config.toml
win_length = 400
encoder_fused_qkv = true
encoder_parallel_block = false
decoder_layers = 7
decoder_tie_embeddings = true
residual_init = "none"
optimizer = "muon"
nesterov = false
grad_clip = 1.0
steps = 7600
batch_size = 512
Rows from block 9 of the audio encoder of a small encoder-decoder audio transcriber, named by matrix and row number. Rows with one number within an expert belong to one neuron, the router's apart. Each number is 200 + 40 x the weight over its row's rms, rounded and kept within 0 to 999. All counts start at 0. After the name is the row's rms in percent of the matrix's.
Before each expert's rows are labels from the 100 clips, of 14848, where the router gives the expert most weight on average: "strongest on" is what is common among them. Only what is clearly more common there than usual is listed. The data: short read English sentences (LibriTTS-R).
# router: router (encoder.blocks.9.mlp.router.weight, 16x128, trained with AdamW), inputs 0-127
# up: expert up (encoder.blocks.9.mlp.up, 16x32x128), inputs 0-127
# down: expert down (encoder.blocks.9.mlp.down, 16x128x32, transposed), outputs 0-127

# expert 1
strongest on: the word "of"
router.1,098,170,222,139,151,197,210,153,154,147,251,201,185,218,227,188,191,204,222,145,253,168,284,154,231,214,143,175,175,214,267,247,254,92,240,142,226,173,199,199,224,181,221,234,254,194,209,242,152,239,188,167,123,136,258,209,224,197,280,252,209,221,234,226,192,129,176,198,189,216,241,218,156,172,183,162,250,190,170,199,209,246,243,217,285,269,192,134,151,131,260,205,197,231,236,231,169,236,171,210,215,221,227,233,236,184,233,226,189,280,245,177,214,192,296,148,260,272,201,221,224,190,225,205,214,211,272,228,206
up.1,101,179,148,208,241,214,160,265,221,130,213,239,196,229,142,169,217,200,178,233,290,212,212,159,197,225,206,251,212,242,191,137,170,211,161,205,162,147,172,178,226,171,233,246,173,146,204,171,222,244,153,266,183,233,194,231,213,141,97,196,218,221,263,223,251,267,153,259,195,186,220,210,105,199,101,197,246,267,201,258,224,157,193,116,136,181,191,216,236,219,158,225,192,135,186,239,220,209,230,189,174,242,205,194,204,153,209,245,172,264,172,252,245,256,258,109,194,210,189,184,243,214,157,196,227,224,155,258,169
down.1,105,238,206,191,224,234,255,237,301,154,266,118,205,215,181,221,165,245,277,145,147,216,187,261,270,245,147,227,198,178,170,194,173,199,233,236,202,216,196,227,236,204,248,223,208,168,215,154,238,236,195,189,222,173,270,260,170,197,246,185,182,225,166,211,276,248,146,193,115,235,142,201,208,160,185,114,188,249,213,144,169,181,168,135,165,143,133,182,195,151,250,191,247,224,143,239,171,123,218,191,167,206,250,195,235,228,194,141,123,203,241,213,287,199,171,211,157,212,244,168,182,150,194,165,255,213,220,219,220
up.2,094,176,266,223,129,226,205,236,187,205,160,218,268,195,151,272,242,257,165,265,215,252,209,231,250,146,274,210,196,210,151,202,179,195,221,254,180,204,145,188,231,244,138,247,163,303,175,200,177,206,155,232,210,184,300,227,287,219,217,135,231,149,228,193,225,213,211,187,165,223,224,235,243,194,232,191,153,169,186,206,161,183,176,175,280,203,172,236,168,176,194,143,224,131,219,211,155,172,262,239,234,200,189,230,198,261,233,222,220,189,155,222,185,125,200,132,226,199,177,203,282,162,179,245,142,245,261,190,277
down.2,096,239,207,160,243,180,308,180,230,301,264,246,211,271,221,197,212,170,272,188,185,246,183,134,205,250,238,203,200,185,221,225,215,94,252,190,173,222,182,223,130,223,279,252,194,185,243,238,272,227,198,236,194,211,150,175,160,156,232,229,211,156,199,267,162,148,197,222,186,188,176,245,186,172,199,200,185,225,204,247,205,216,221,206,197,202,234,199,208,211,226,186,205,180,227,175,173,202,175,203,118,225,189,247,231,224,219,239,173,284,215,126,263,222,222,182,217,317,208,204,262,186,167,164,196,242,136,203,84
up.3,095,304,211,281,209,174,254,142,149,192,158,178,258,213,196,191,167,167,269,223,123,256,234,235,202,192,204,163,185,190,180,197,288,210,203,198,189,182,202,169,241,169,193,299,215,220,136,177,179,173,215,188,168,229,215,251,186,113,153,177,168,144,176,198,186,235,160,231,233,228,273,145,248,177,304,219,161,210,163,175,168,169,224,152,192,152,208,229,198,201,233,236,209,160,209,258,230,202,257,167,273,173,138,198,219,123,246,207,137,227,220,251,175,171,189,243,164,208,200,256,268,207,196,206,254,181,190,128,151
down.3,098,264,181,170,263,192,187,222,212,219,248,207,151,191,189,164,255,239,173,221,211,164,125,255,189,258,115,253,117,244,223,186,238,253,228,156,190,135,209,193,233,138,204,191,242,206,231,241,171,195,181,277,201,115,181,178,235,286,137,212,223,219,163,217,215,120,154,201,202,274,206,250,163,177,161,171,189,207,283,249,155,190,172,200,232,189,187,188,144,137,255,220,285,193,163,211,238,176,203,157,203,202,166,223,186,284,167,138,190,144,200,216,164,218,204,209,206,187,193,164,224,255,169,147,111,224,186,243,237
up.4,097,231,214,132,196,243,264,198,238,181,235,194,199,241,267,215,228,135,186,251,152,173,222,209,225,159,221,186,187,160,251,189,272,251,242,212,198,219,148,230,232,249,224,203,251,151,267,183,184,190,139,223,172,160,216,157,156,124,232,191,210,141,210,142,239,221,195,213,254,256,278,197,203,215,188,157,249,212,124,232,230,185,258,193,228,196,222,218,245,205,239,210,213,196,170,262,183,266,158,195,209,266,263,208,143,203,180,238,200,219,152,78,174,279,252,205,167,151,248,243,194,234,177,186,220,116,120,163,212
down.4,095,247,185,197,175,206,215,225,153,142,211,259,261,171,216,193,240,270,118,212,174,239,211,113,112,181,119,87,191,198,171,219,193,189,243,170,180,181,172,125,212,156,226,182,253,183,240,213,249,243,201,204,209,240,229,230,168,220,181,123,279,117,196,179,199,122,175,207,216,267,164,164,296,198,146,186,148,159,154,220,198,214,248,128,194,215,154,188,163,205,161,191,182,238,214,210,201,162,207,273,234,191,218,189,178,191,221,153,258,259,241,263,198,204,240,205,199,169,185,200,230,197,222,161,170,118,229,195,171

# expert 5
strongest on: voice: female; the word "is"
router.5,096,253,199,144,237,96,226,203,168,228,226,139,239,257,175,242,262,231,166,242,171,238,212,241,208,201,165,269,210,237,169,161,84,179,211,228,194,143,256,120,258,235,251,149,200,205,188,290,181,251,189,196,179,207,215,155,280,167,213,222,184,198,198,173,143,189,183,188,223,144,256,232,131,207,216,185,241,199,102,238,220,237,194,246,221,155,183,158,235,247,203,211,187,154,178,211,127,171,178,212,244,178,223,193,232,228,166,206,229,160,216,266,114,185,229,188,162,179,176,223,166,230,147,232,284,207,184,220,184
up.1,107,194,230,208,157,255,138,295,183,209,211,226,180,265,213,210,196,225,184,221,220,209,117,219,169,229,124,156,151,242,164,239,99,256,238,173,180,203,230,170,212,240,224,159,236,180,202,219,137,157,266,139,155,145,244,234,197,184,221,262,188,185,218,194,314,257,242,199,185,137,210,183,237,148,249,237,193,198,195,248,166,262,189,203,236,190,184,252,283,224,283,198,168,188,204,167,212,236,203,223,231,179,197,130,183,147,244,221,197,138,213,178,176,171,212,229,251,256,221,171,153,229,155,212,118,144,240,192,201
down.1,113,142,303,212,200,209,199,240,165,157,169,192,206,217,192,113,195,245,175,184,162,208,161,219,168,166,176,206,198,199,175,173,272,256,169,166,269,234,256,207,151,219,134,209,150,218,173,197,236,263,207,209,209,162,256,194,220,164,189,181,205,213,163,148,190,141,175,161,147,219,124,227,208,280,211,227,111,225,235,150,252,213,205,134,224,191,148,226,164,211,226,220,180,261,211,164,225,212,208,231,156,166,242,88,210,239,202,227,267,169,175,235,197,276,257,188,111,284,171,230,178,138,223,202,147,176,165,231,207
up.2,094,222,186,167,182,105,159,300,229,216,181,140,268,245,172,164,214,230,217,189,212,226,209,241,194,152,185,208,146,157,132,165,149,233,170,226,229,237,224,218,193,188,239,281,149,162,224,171,215,125,193,183,233,222,172,201,154,228,258,188,244,163,231,174,177,206,173,236,215,246,153,242,143,221,172,222,236,168,217,213,246,156,189,211,198,143,261,259,163,211,150,245,235,211,229,227,113,168,168,154,256,146,194,248,216,266,208,136,250,171,248,244,191,177,207,190,223,273,70,230,194,245,151,215,204,177,204,154,199
down.2,090,216,141,157,126,209,260,161,125,145,186,186,213,188,180,197,203,144,234,251,159,236,222,177,272,169,205,178,228,219,137,178,178,129,201,169,254,132,231,181,264,131,163,248,147,153,130,230,219,184,163,184,126,197,125,179,206,164,198,116,288,134,190,229,254,232,193,171,209,249,166,195,232,160,190,270,196,226,205,201,151,172,164,247,179,202,226,236,150,227,198,191,207,216,201,240,199,188,296,221,180,241,161,207,190,155,231,183,218,308,191,217,243,219,245,218,193,131,148,207,199,168,164,179,250,168,176,191,250
up.3,110,220,222,256,304,184,151,253,202,136,252,263,212,220,147,278,165,211,173,197,230,211,165,206,167,210,225,230,202,140,172,223,163,187,177,203,174,185,248,150,244,161,232,158,153,204,166,190,243,259,230,113,242,244,246,234,184,187,224,179,203,271,143,251,209,195,186,184,164,187,158,152,151,162,202,207,225,167,165,203,207,192,140,214,208,151,187,185,128,196,188,186,246,188,217,143,233,209,126,185,199,210,195,169,212,220,180,269,161,185,104,98,220,146,120,207,189,131,227,261,263,214,285,236,225,187,217,162,163
down.3,103,186,225,177,190,193,198,146,262,227,203,187,216,182,148,264,181,193,187,213,186,248,277,163,163,189,229,191,251,117,182,253,220,235,187,187,128,200,230,217,161,189,161,165,131,239,221,155,199,163,130,200,218,184,195,206,196,165,207,213,162,172,283,137,228,124,194,187,225,152,207,182,143,165,241,169,176,241,85,203,217,166,240,233,138,197,188,205,268,226,177,235,215,177,218,217,330,102,220,197,206,152,163,222,252,148,128,186,200,180,211,168,202,277,233,200,183,189,246,162,176,138,264,203,156,265,236,183,188
up.4,112,229,200,264,261,182,266,242,198,200,182,202,157,215,172,214,180,239,243,219,110,161,207,259,213,190,296,158,113,257,151,191,235,209,226,167,163,120,185,189,218,168,267,215,223,194,222,139,171,275,250,215,295,219,221,252,152,224,224,167,209,239,191,184,194,198,233,250,240,206,108,154,166,198,180,225,294,166,180,272,203,251,253,165,234,220,227,142,183,221,187,170,255,227,167,140,234,177,215,175,229,206,200,189,207,187,167,220,201,174,218,243,222,162,147,200,210,269,118,153,169,225,231,192,205,261,184,141,165
down.4,110,253,227,245,257,221,130,242,253,282,192,198,225,260,167,186,185,196,186,239,181,209,208,225,172,228,303,261,142,254,222,237,191,216,192,175,163,193,214,222,289,233,167,205,192,216,256,153,115,179,190,214,159,175,178,169,208,195,151,236,151,251,210,187,264,179,237,219,199,160,227,155,197,226,174,178,234,76,288,152,184,233,203,170,135,180,196,234,156,172,207,239,264,162,155,105,215,166,182,192,181,244,272,200,184,204,188,247,133,203,172,154,205,181,198,215,128,212,186,220,271,246,237,235,239,176,221,165,201

# expert 11
strongest on: the word "is"
router.11,103,164,149,189,240,180,261,171,223,170,167,239,245,181,266,189,233,190,182,208,206,250,165,232,179,209,316,229,194,187,288,177,163,140,160,246,147,250,205,236,186,196,274,242,218,180,217,156,161,142,223,194,269,183,155,216,195,187,211,135,189,118,161,240,214,231,185,161,139,143,178,123,179,269,115,209,224,225,207,201,193,188,242,195,231,192,242,194,192,245,144,267,154,200,196,189,228,288,216,287,241,260,254,155,254,191,171,194,239,205,263,191,195,201,189,265,211,163,220,177,227,169,180,233,250,188,266,170,207
up.1,099,183,211,189,125,169,302,178,268,165,229,217,188,214,224,220,157,175,159,166,196,123,214,209,249,198,136,115,207,211,198,218,243,250,247,237,240,183,169,222,245,233,178,181,140,188,189,215,155,183,189,170,236,194,185,186,235,145,155,178,216,212,242,185,179,192,205,316,157,147,270,176,230,171,180,202,179,204,227,165,245,192,223,208,129,227,231,200,206,186,215,221,212,152,188,162,274,89,208,155,275,174,184,203,183,219,175,139,180,193,256,219,204,169,247,190,228,221,187,153,232,130,234,200,191,238,329,147,277
down.1,100,115,158,214,156,197,223,240,183,191,140,154,201,238,231,183,178,173,198,215,238,176,201,216,273,228,237,228,166,162,202,219,171,158,235,237,258,180,220,174,237,217,272,248,230,233,237,216,112,256,209,157,221,221,173,240,224,171,206,176,208,138,203,279,165,213,217,109,229,161,109,195,192,215,203,213,185,196,201,139,258,163,217,241,246,212,218,182,187,191,244,190,151,171,191,193,189,225,286,250,235,247,235,153,212,146,264,170,244,215,201,221,217,259,261,225,286,135,274,228,243,242,224,200,122,167,144,253,127
up.2,103,213,208,175,184,222,184,258,243,172,129,250,209,220,183,134,199,125,186,134,228,161,196,225,179,153,212,204,128,171,178,231,277,174,298,206,283,207,147,258,211,280,189,259,205,178,257,175,142,177,147,174,260,136,158,183,168,202,252,252,211,221,222,198,159,169,214,133,141,119,185,181,247,236,220,159,189,198,247,210,109,225,240,215,202,236,157,190,192,211,174,218,197,185,239,317,219,173,159,194,212,152,174,174,183,237,190,240,226,167,185,277,204,158,167,190,221,240,207,177,252,141,222,188,204,164,264,205,205
down.2,102,253,177,214,284,53,191,221,181,167,210,250,214,199,197,161,136,135,159,198,208,207,195,252,159,220,233,190,209,203,236,200,177,146,182,221,105,204,158,282,102,220,208,229,170,198,198,173,176,189,248,269,162,213,182,218,198,255,189,170,194,156,241,190,225,168,150,262,202,143,282,181,169,217,159,154,243,171,181,195,228,137,228,158,181,224,296,225,205,197,224,206,134,214,198,187,134,211,204,258,252,201,245,229,176,176,217,158,206,136,183,175,143,283,206,207,195,243,204,269,164,202,211,213,225,249,198,149,170
up.3,091,247,179,233,171,144,247,183,178,258,203,194,226,213,183,216,306,191,193,140,169,239,203,208,225,232,228,198,201,193,197,199,170,176,206,232,203,136,185,165,126,223,208,236,225,206,256,196,181,206,111,188,114,163,139,278,156,152,148,134,204,187,187,168,191,254,134,246,144,167,256,229,235,210,205,255,227,248,187,94,212,197,168,258,94,273,191,251,196,149,205,149,178,143,203,218,222,189,189,219,235,233,200,174,181,186,212,195,242,169,155,195,285,248,176,274,249,161,267,172,226,216,221,220,193,207,263,197,211
down.3,092,163,227,188,158,162,196,206,208,261,194,195,257,174,236,247,132,270,179,212,184,183,191,152,136,206,117,132,164,165,257,175,276,166,248,174,274,205,139,145,142,220,199,129,245,169,156,195,153,199,238,213,211,193,255,258,161,208,318,240,210,133,260,240,225,193,198,242,165,204,158,206,278,242,219,159,155,210,176,237,281,123,253,159,166,210,177,125,193,202,183,224,246,221,182,224,207,171,219,235,247,169,177,208,234,200,226,149,184,195,163,152,151,201,171,210,264,188,173,167,140,182,242,224,215,198,225,184,214
up.4,105,266,155,275,191,137,221,199,234,251,215,174,268,259,183,185,238,183,257,229,193,216,246,243,121,281,212,174,228,233,193,233,150,179,196,253,275,213,212,184,172,150,267,249,237,146,222,149,167,225,243,194,230,234,245,228,134,173,154,190,243,274,196,204,236,160,194,168,161,233,192,224,227,141,164,316,224,155,276,249,181,178,224,193,139,228,231,247,184,184,198,200,109,250,262,212,217,208,189,224,223,236,123,174,190,181,194,146,182,175,152,269,212,239,181,225,183,214,173,215,155,239,248,184,177,220,196,241,177
down.4,103,182,237,226,194,262,251,184,262,157,196,161,220,129,209,228,163,216,207,220,177,218,189,181,167,196,300,164,173,197,236,139,248,201,136,186,193,175,151,222,261,185,171,188,148,213,123,177,202,184,162,144,157,144,210,241,200,216,270,173,212,134,201,223,190,257,223,196,237,148,69,216,246,239,87,192,187,215,162,177,218,197,205,231,187,197,263,152,256,223,200,252,204,243,178,240,185,210,147,234,160,257,265,125,193,181,204,213,200,281,180,219,213,240,198,248,169,221,266,173,221,178,196,224,149,263,234,149,154

# expert 15
strongest on: voice: female; the word "you"
router.15,094,196,166,135,221,194,226,199,257,202,266,132,207,211,192,175,190,214,247,257,219,152,197,149,199,177,161,205,197,242,236,212,202,185,215,254,177,182,153,133,161,203,245,176,171,180,160,330,151,210,278,220,205,196,154,205,147,241,168,168,213,307,202,209,174,156,186,220,244,288,209,205,220,226,196,220,231,130,156,242,166,188,134,164,129,191,185,242,198,170,165,185,198,70,187,243,163,199,208,184,187,209,240,196,239,265,243,194,226,160,236,183,160,229,191,262,231,185,222,222,202,119,274,207,154,203,181,122,174
up.1,100,243,252,170,207,209,177,205,238,174,241,207,214,219,209,192,135,210,185,243,211,154,235,204,291,183,229,240,135,208,213,188,256,152,253,236,179,211,226,228,214,165,236,207,164,173,205,195,213,169,258,183,224,238,173,210,218,155,143,143,178,207,236,264,193,267,244,236,203,250,196,220,177,204,136,237,261,254,141,176,294,240,246,169,232,273,222,117,165,215,111,163,193,231,242,248,201,205,176,204,212,231,223,154,210,279,191,221,276,185,194,157,161,238,207,294,233,135,270,250,203,253,148,168,164,206,127,153,203
down.1,101,258,197,227,225,262,236,215,255,206,210,161,188,205,206,245,182,151,160,204,254,223,230,177,227,219,164,197,260,177,175,233,167,222,119,154,205,148,173,121,177,189,82,189,222,155,182,232,236,188,181,311,220,131,210,240,200,195,211,127,207,175,140,187,191,122,203,151,218,175,245,237,150,215,148,172,247,163,126,188,241,231,205,203,177,256,240,197,181,239,239,122,188,231,145,180,222,164,278,202,185,111,185,209,187,151,237,220,222,180,219,168,175,235,208,207,186,229,193,204,247,154,279,221,224,292,264,185,215
up.2,100,211,183,162,211,273,225,229,184,177,190,167,235,206,223,236,227,233,207,168,220,244,234,185,214,225,219,142,223,170,196,155,144,169,74,203,202,175,160,209,197,221,314,179,262,132,211,209,194,206,272,252,300,163,202,242,246,250,129,207,229,235,200,201,145,235,154,195,220,306,162,142,162,209,259,195,177,212,156,116,151,228,103,137,253,219,195,242,203,208,183,210,176,161,183,208,187,220,150,259,172,149,207,179,243,236,169,194,264,165,184,207,142,235,216,161,216,220,248,171,216,242,239,165,197,209,163,204,220
down.2,097,172,152,163,222,216,185,151,191,199,205,99,145,123,198,177,161,226,256,209,148,211,147,233,191,193,215,202,188,153,164,191,203,209,198,206,130,179,294,219,159,178,213,157,230,220,266,163,246,226,185,233,248,230,158,246,248,169,253,178,242,183,173,258,231,225,233,106,196,260,171,196,215,208,207,228,158,220,239,195,250,191,227,236,185,152,137,166,251,230,178,177,172,241,266,207,152,256,237,205,153,250,284,233,126,166,229,213,234,237,150,237,248,296,180,174,105,158,169,233,170,169,210,208,208,203,225,195,270
up.3,102,199,176,209,228,199,159,207,203,193,255,95,178,253,206,255,143,243,209,245,311,175,136,159,140,158,242,276,222,185,213,174,226,204,173,165,223,184,114,222,151,178,196,191,177,210,143,176,137,195,208,252,191,181,193,210,287,158,245,184,175,224,152,231,193,263,156,225,205,236,146,191,239,250,188,196,174,164,208,217,181,208,110,165,220,141,146,265,142,221,170,131,188,124,177,166,220,202,221,228,199,187,240,268,160,193,167,222,260,171,193,220,171,233,272,202,190,161,161,148,230,225,162,232,140,238,265,218,170
down.3,095,131,155,187,215,156,192,135,237,207,250,207,223,201,186,237,189,181,143,177,166,192,121,160,199,220,256,250,239,212,111,200,195,213,124,220,198,154,191,174,164,212,201,255,158,224,204,168,247,256,138,185,203,165,292,213,205,178,266,184,167,125,195,216,143,174,194,158,248,282,289,186,99,195,211,261,201,201,250,163,224,171,220,159,170,250,172,171,180,145,214,193,238,250,212,205,186,165,260,224,260,127,177,116,221,192,182,127,194,172,217,148,168,167,221,239,203,209,261,140,194,212,213,247,213,243,165,223,226
up.4,098,138,207,268,153,140,291,198,164,160,204,201,209,197,205,75,251,189,199,216,209,173,242,208,177,156,251,197,203,196,196,175,218,203,244,230,206,216,143,189,231,196,157,276,177,137,234,225,184,291,153,143,170,264,204,186,171,188,234,267,201,237,171,228,276,153,159,261,211,235,170,164,166,221,133,226,173,158,209,236,231,203,197,238,164,242,242,251,179,216,181,161,189,151,153,284,192,152,143,130,203,223,193,232,167,203,160,179,180,121,209,183,182,210,137,273,174,190,160,204,276,214,212,281,170,166,188,179,197
down.4,101,223,207,145,254,108,184,263,227,289,216,231,178,201,185,245,165,188,221,224,253,140,271,178,202,212,211,178,204,229,209,244,159,287,205,149,214,184,271,217,218,195,178,172,157,228,209,180,177,171,216,156,232,149,199,173,184,248,179,220,112,238,167,153,118,195,263,225,234,218,226,164,180,202,217,164,187,177,243,214,210,219,140,251,331,206,245,310,177,133,216,168,259,200,134,237,160,216,204,190,198,243,171,230,195,225,205,226,224,159,198,219,230,162,192,231,158,229,161,256,169,207,149,286,172,226,192,182,250

# expert 9
strongest on: the word "was"
router.9,106,224,139,234,185,233,204,182,312,184,182,151,219,120,249,259,183,135,252,235,208,236,133,181,198,194,254,194,175,255,208,233,169,185,202,202,188,267,243,179,266,128,182,154,170,206,198,163,250,196,157,221,282,204,216,251,146,153,156,196,206,218,194,197,138,205,249,206,221,168,244,140,180,191,244,250,158,166,218,219,218,229,209,253,153,212,207,150,144,201,145,226,253,224,196,130,165,195,265,175,152,91,190,194,170,179,180,117,200,187,209,113,169,170,141,193,173,211,150,180,179,246,159,160,265,211,214,224,207
up.1,095,210,204,172,161,204,239,219,179,149,229,238,214,226,227,206,216,189,201,257,191,202,174,153,215,160,276,230,196,234,205,240,253,176,222,206,141,150,189,294,330,232,126,161,185,179,169,190,204,216,148,282,136,236,219,251,228,231,243,204,224,168,145,169,236,238,208,175,217,207,138,236,241,200,199,177,230,202,216,259,202,216,202,161,177,164,140,137,211,168,158,242,107,197,193,234,140,150,167,214,209,151,164,168,261,164,209,207,212,199,174,260,234,212,214,187,216,252,145,226,263,167,167,185,80,224,120,212,261
down.1,099,214,189,158,203,245,248,169,183,213,213,173,270,173,201,154,184,176,180,327,168,166,198,185,292,187,156,178,229,144,196,241,207,80,205,160,237,220,246,166,123,223,175,201,193,235,236,179,231,222,197,277,174,204,183,320,228,191,243,214,174,223,170,180,115,145,142,209,232,196,242,229,147,234,196,172,177,183,191,261,221,178,281,148,136,168,162,197,218,235,186,182,241,208,236,187,176,196,205,213,194,211,222,199,133,262,222,224,176,244,203,207,190,273,231,166,200,250,202,254,143,209,285,218,221,181,140,202,243
up.2,104,217,238,163,167,174,247,196,218,164,175,177,200,182,279,174,268,208,251,169,143,210,204,213,179,187,274,253,224,210,221,139,221,244,201,126,153,232,217,276,188,200,289,244,199,190,152,227,209,199,186,105,210,197,178,136,181,155,144,179,203,171,253,188,146,258,266,164,211,198,155,172,230,117,140,206,153,268,191,204,192,213,153,223,273,221,254,122,141,176,219,229,161,223,205,158,187,98,218,168,142,207,210,205,185,182,218,162,207,195,196,117,237,225,199,162,191,202,195,224,254,237,162,194,242,199,243,135,274
down.2,105,265,154,320,258,249,162,171,210,182,245,182,186,249,133,224,157,215,208,296,229,277,234,237,120,237,155,231,196,230,186,213,151,236,266,180,245,221,155,178,206,167,238,179,116,207,220,192,235,161,235,140,227,186,203,209,144,234,211,208,215,196,214,235,224,175,237,161,145,168,225,268,162,197,226,207,159,150,227,266,142,175,183,161,258,230,150,222,142,193,240,182,259,225,198,211,226,197,169,228,124,172,236,137,202,222,211,270,160,187,251,237,148,201,171,204,191,207,233,200,218,198,258,133,200,193,283,180,166
up.3,100,181,159,165,217,164,134,194,194,197,199,156,216,197,154,237,187,229,232,229,158,194,180,163,152,213,211,214,205,196,178,217,190,205,218,153,162,198,232,181,204,208,213,199,207,232,190,172,206,149,106,219,259,262,192,179,177,211,207,197,184,140,214,141,262,137,218,144,197,223,202,172,211,193,163,223,184,208,234,212,256,177,178,223,144,128,238,253,240,168,155,266,188,93,189,168,220,240,183,156,336,177,161,191,88,174,249,182,244,157,174,227,227,216,236,324,200,264,168,251,186,287,161,230,190,129,211,184,242
down.3,094,196,178,155,173,181,243,228,206,190,182,194,172,240,200,196,191,186,137,281,203,229,238,178,200,229,200,226,199,219,138,229,172,159,234,230,173,286,123,218,209,239,216,191,180,210,203,207,232,237,232,178,203,155,175,260,237,144,174,250,281,202,246,192,193,188,196,177,246,117,82,149,144,180,215,244,182,230,245,110,254,185,217,166,191,194,192,217,179,180,212,221,183,111,225,149,129,181,139,145,231,239,191,248,155,205,188,182,166,245,247,157,101,199,144,189,231,223,142,192,136,262,268,191,238,195,191,257,265
up.4,091,189,151,196,208,264,288,195,238,227,219,226,239,148,290,198,228,165,217,157,264,248,146,160,163,210,135,191,174,227,195,146,189,218,168,235,188,253,176,181,235,188,204,145,191,208,193,201,297,145,189,182,183,187,194,187,189,126,206,243,203,287,132,199,233,259,132,172,209,247,155,221,182,184,251,200,145,160,211,202,221,243,138,235,179,185,223,266,238,202,172,262,193,187,168,196,242,278,251,172,216,155,259,221,223,232,134,225,277,203,197,218,225,191,221,269,203,222,199,164,159,185,206,175,165,215,340,216,179
down.4,096,167,182,179,207,184,199,164,146,181,201,222,181,172,159,217,141,196,224,230,189,165,183,213,249,168,207,193,188,233,142,181,206,184,250,198,184,191,202,157,166,141,282,196,234,244,157,176,196,228,237,192,213,220,152,182,277,294,195,173,227,222,235,227,206,204,192,261,213,230,275,193,271,194,250,238,226,148,206,183,256,139,127,184,150,185,239,136,110,165,173,114,236,178,169,300,94,185,190,191,193,222,241,263,243,187,220,152,204,178,158,179,260,248,168,189,171,117,196,289,252,236,179,167,259,210,162,197,207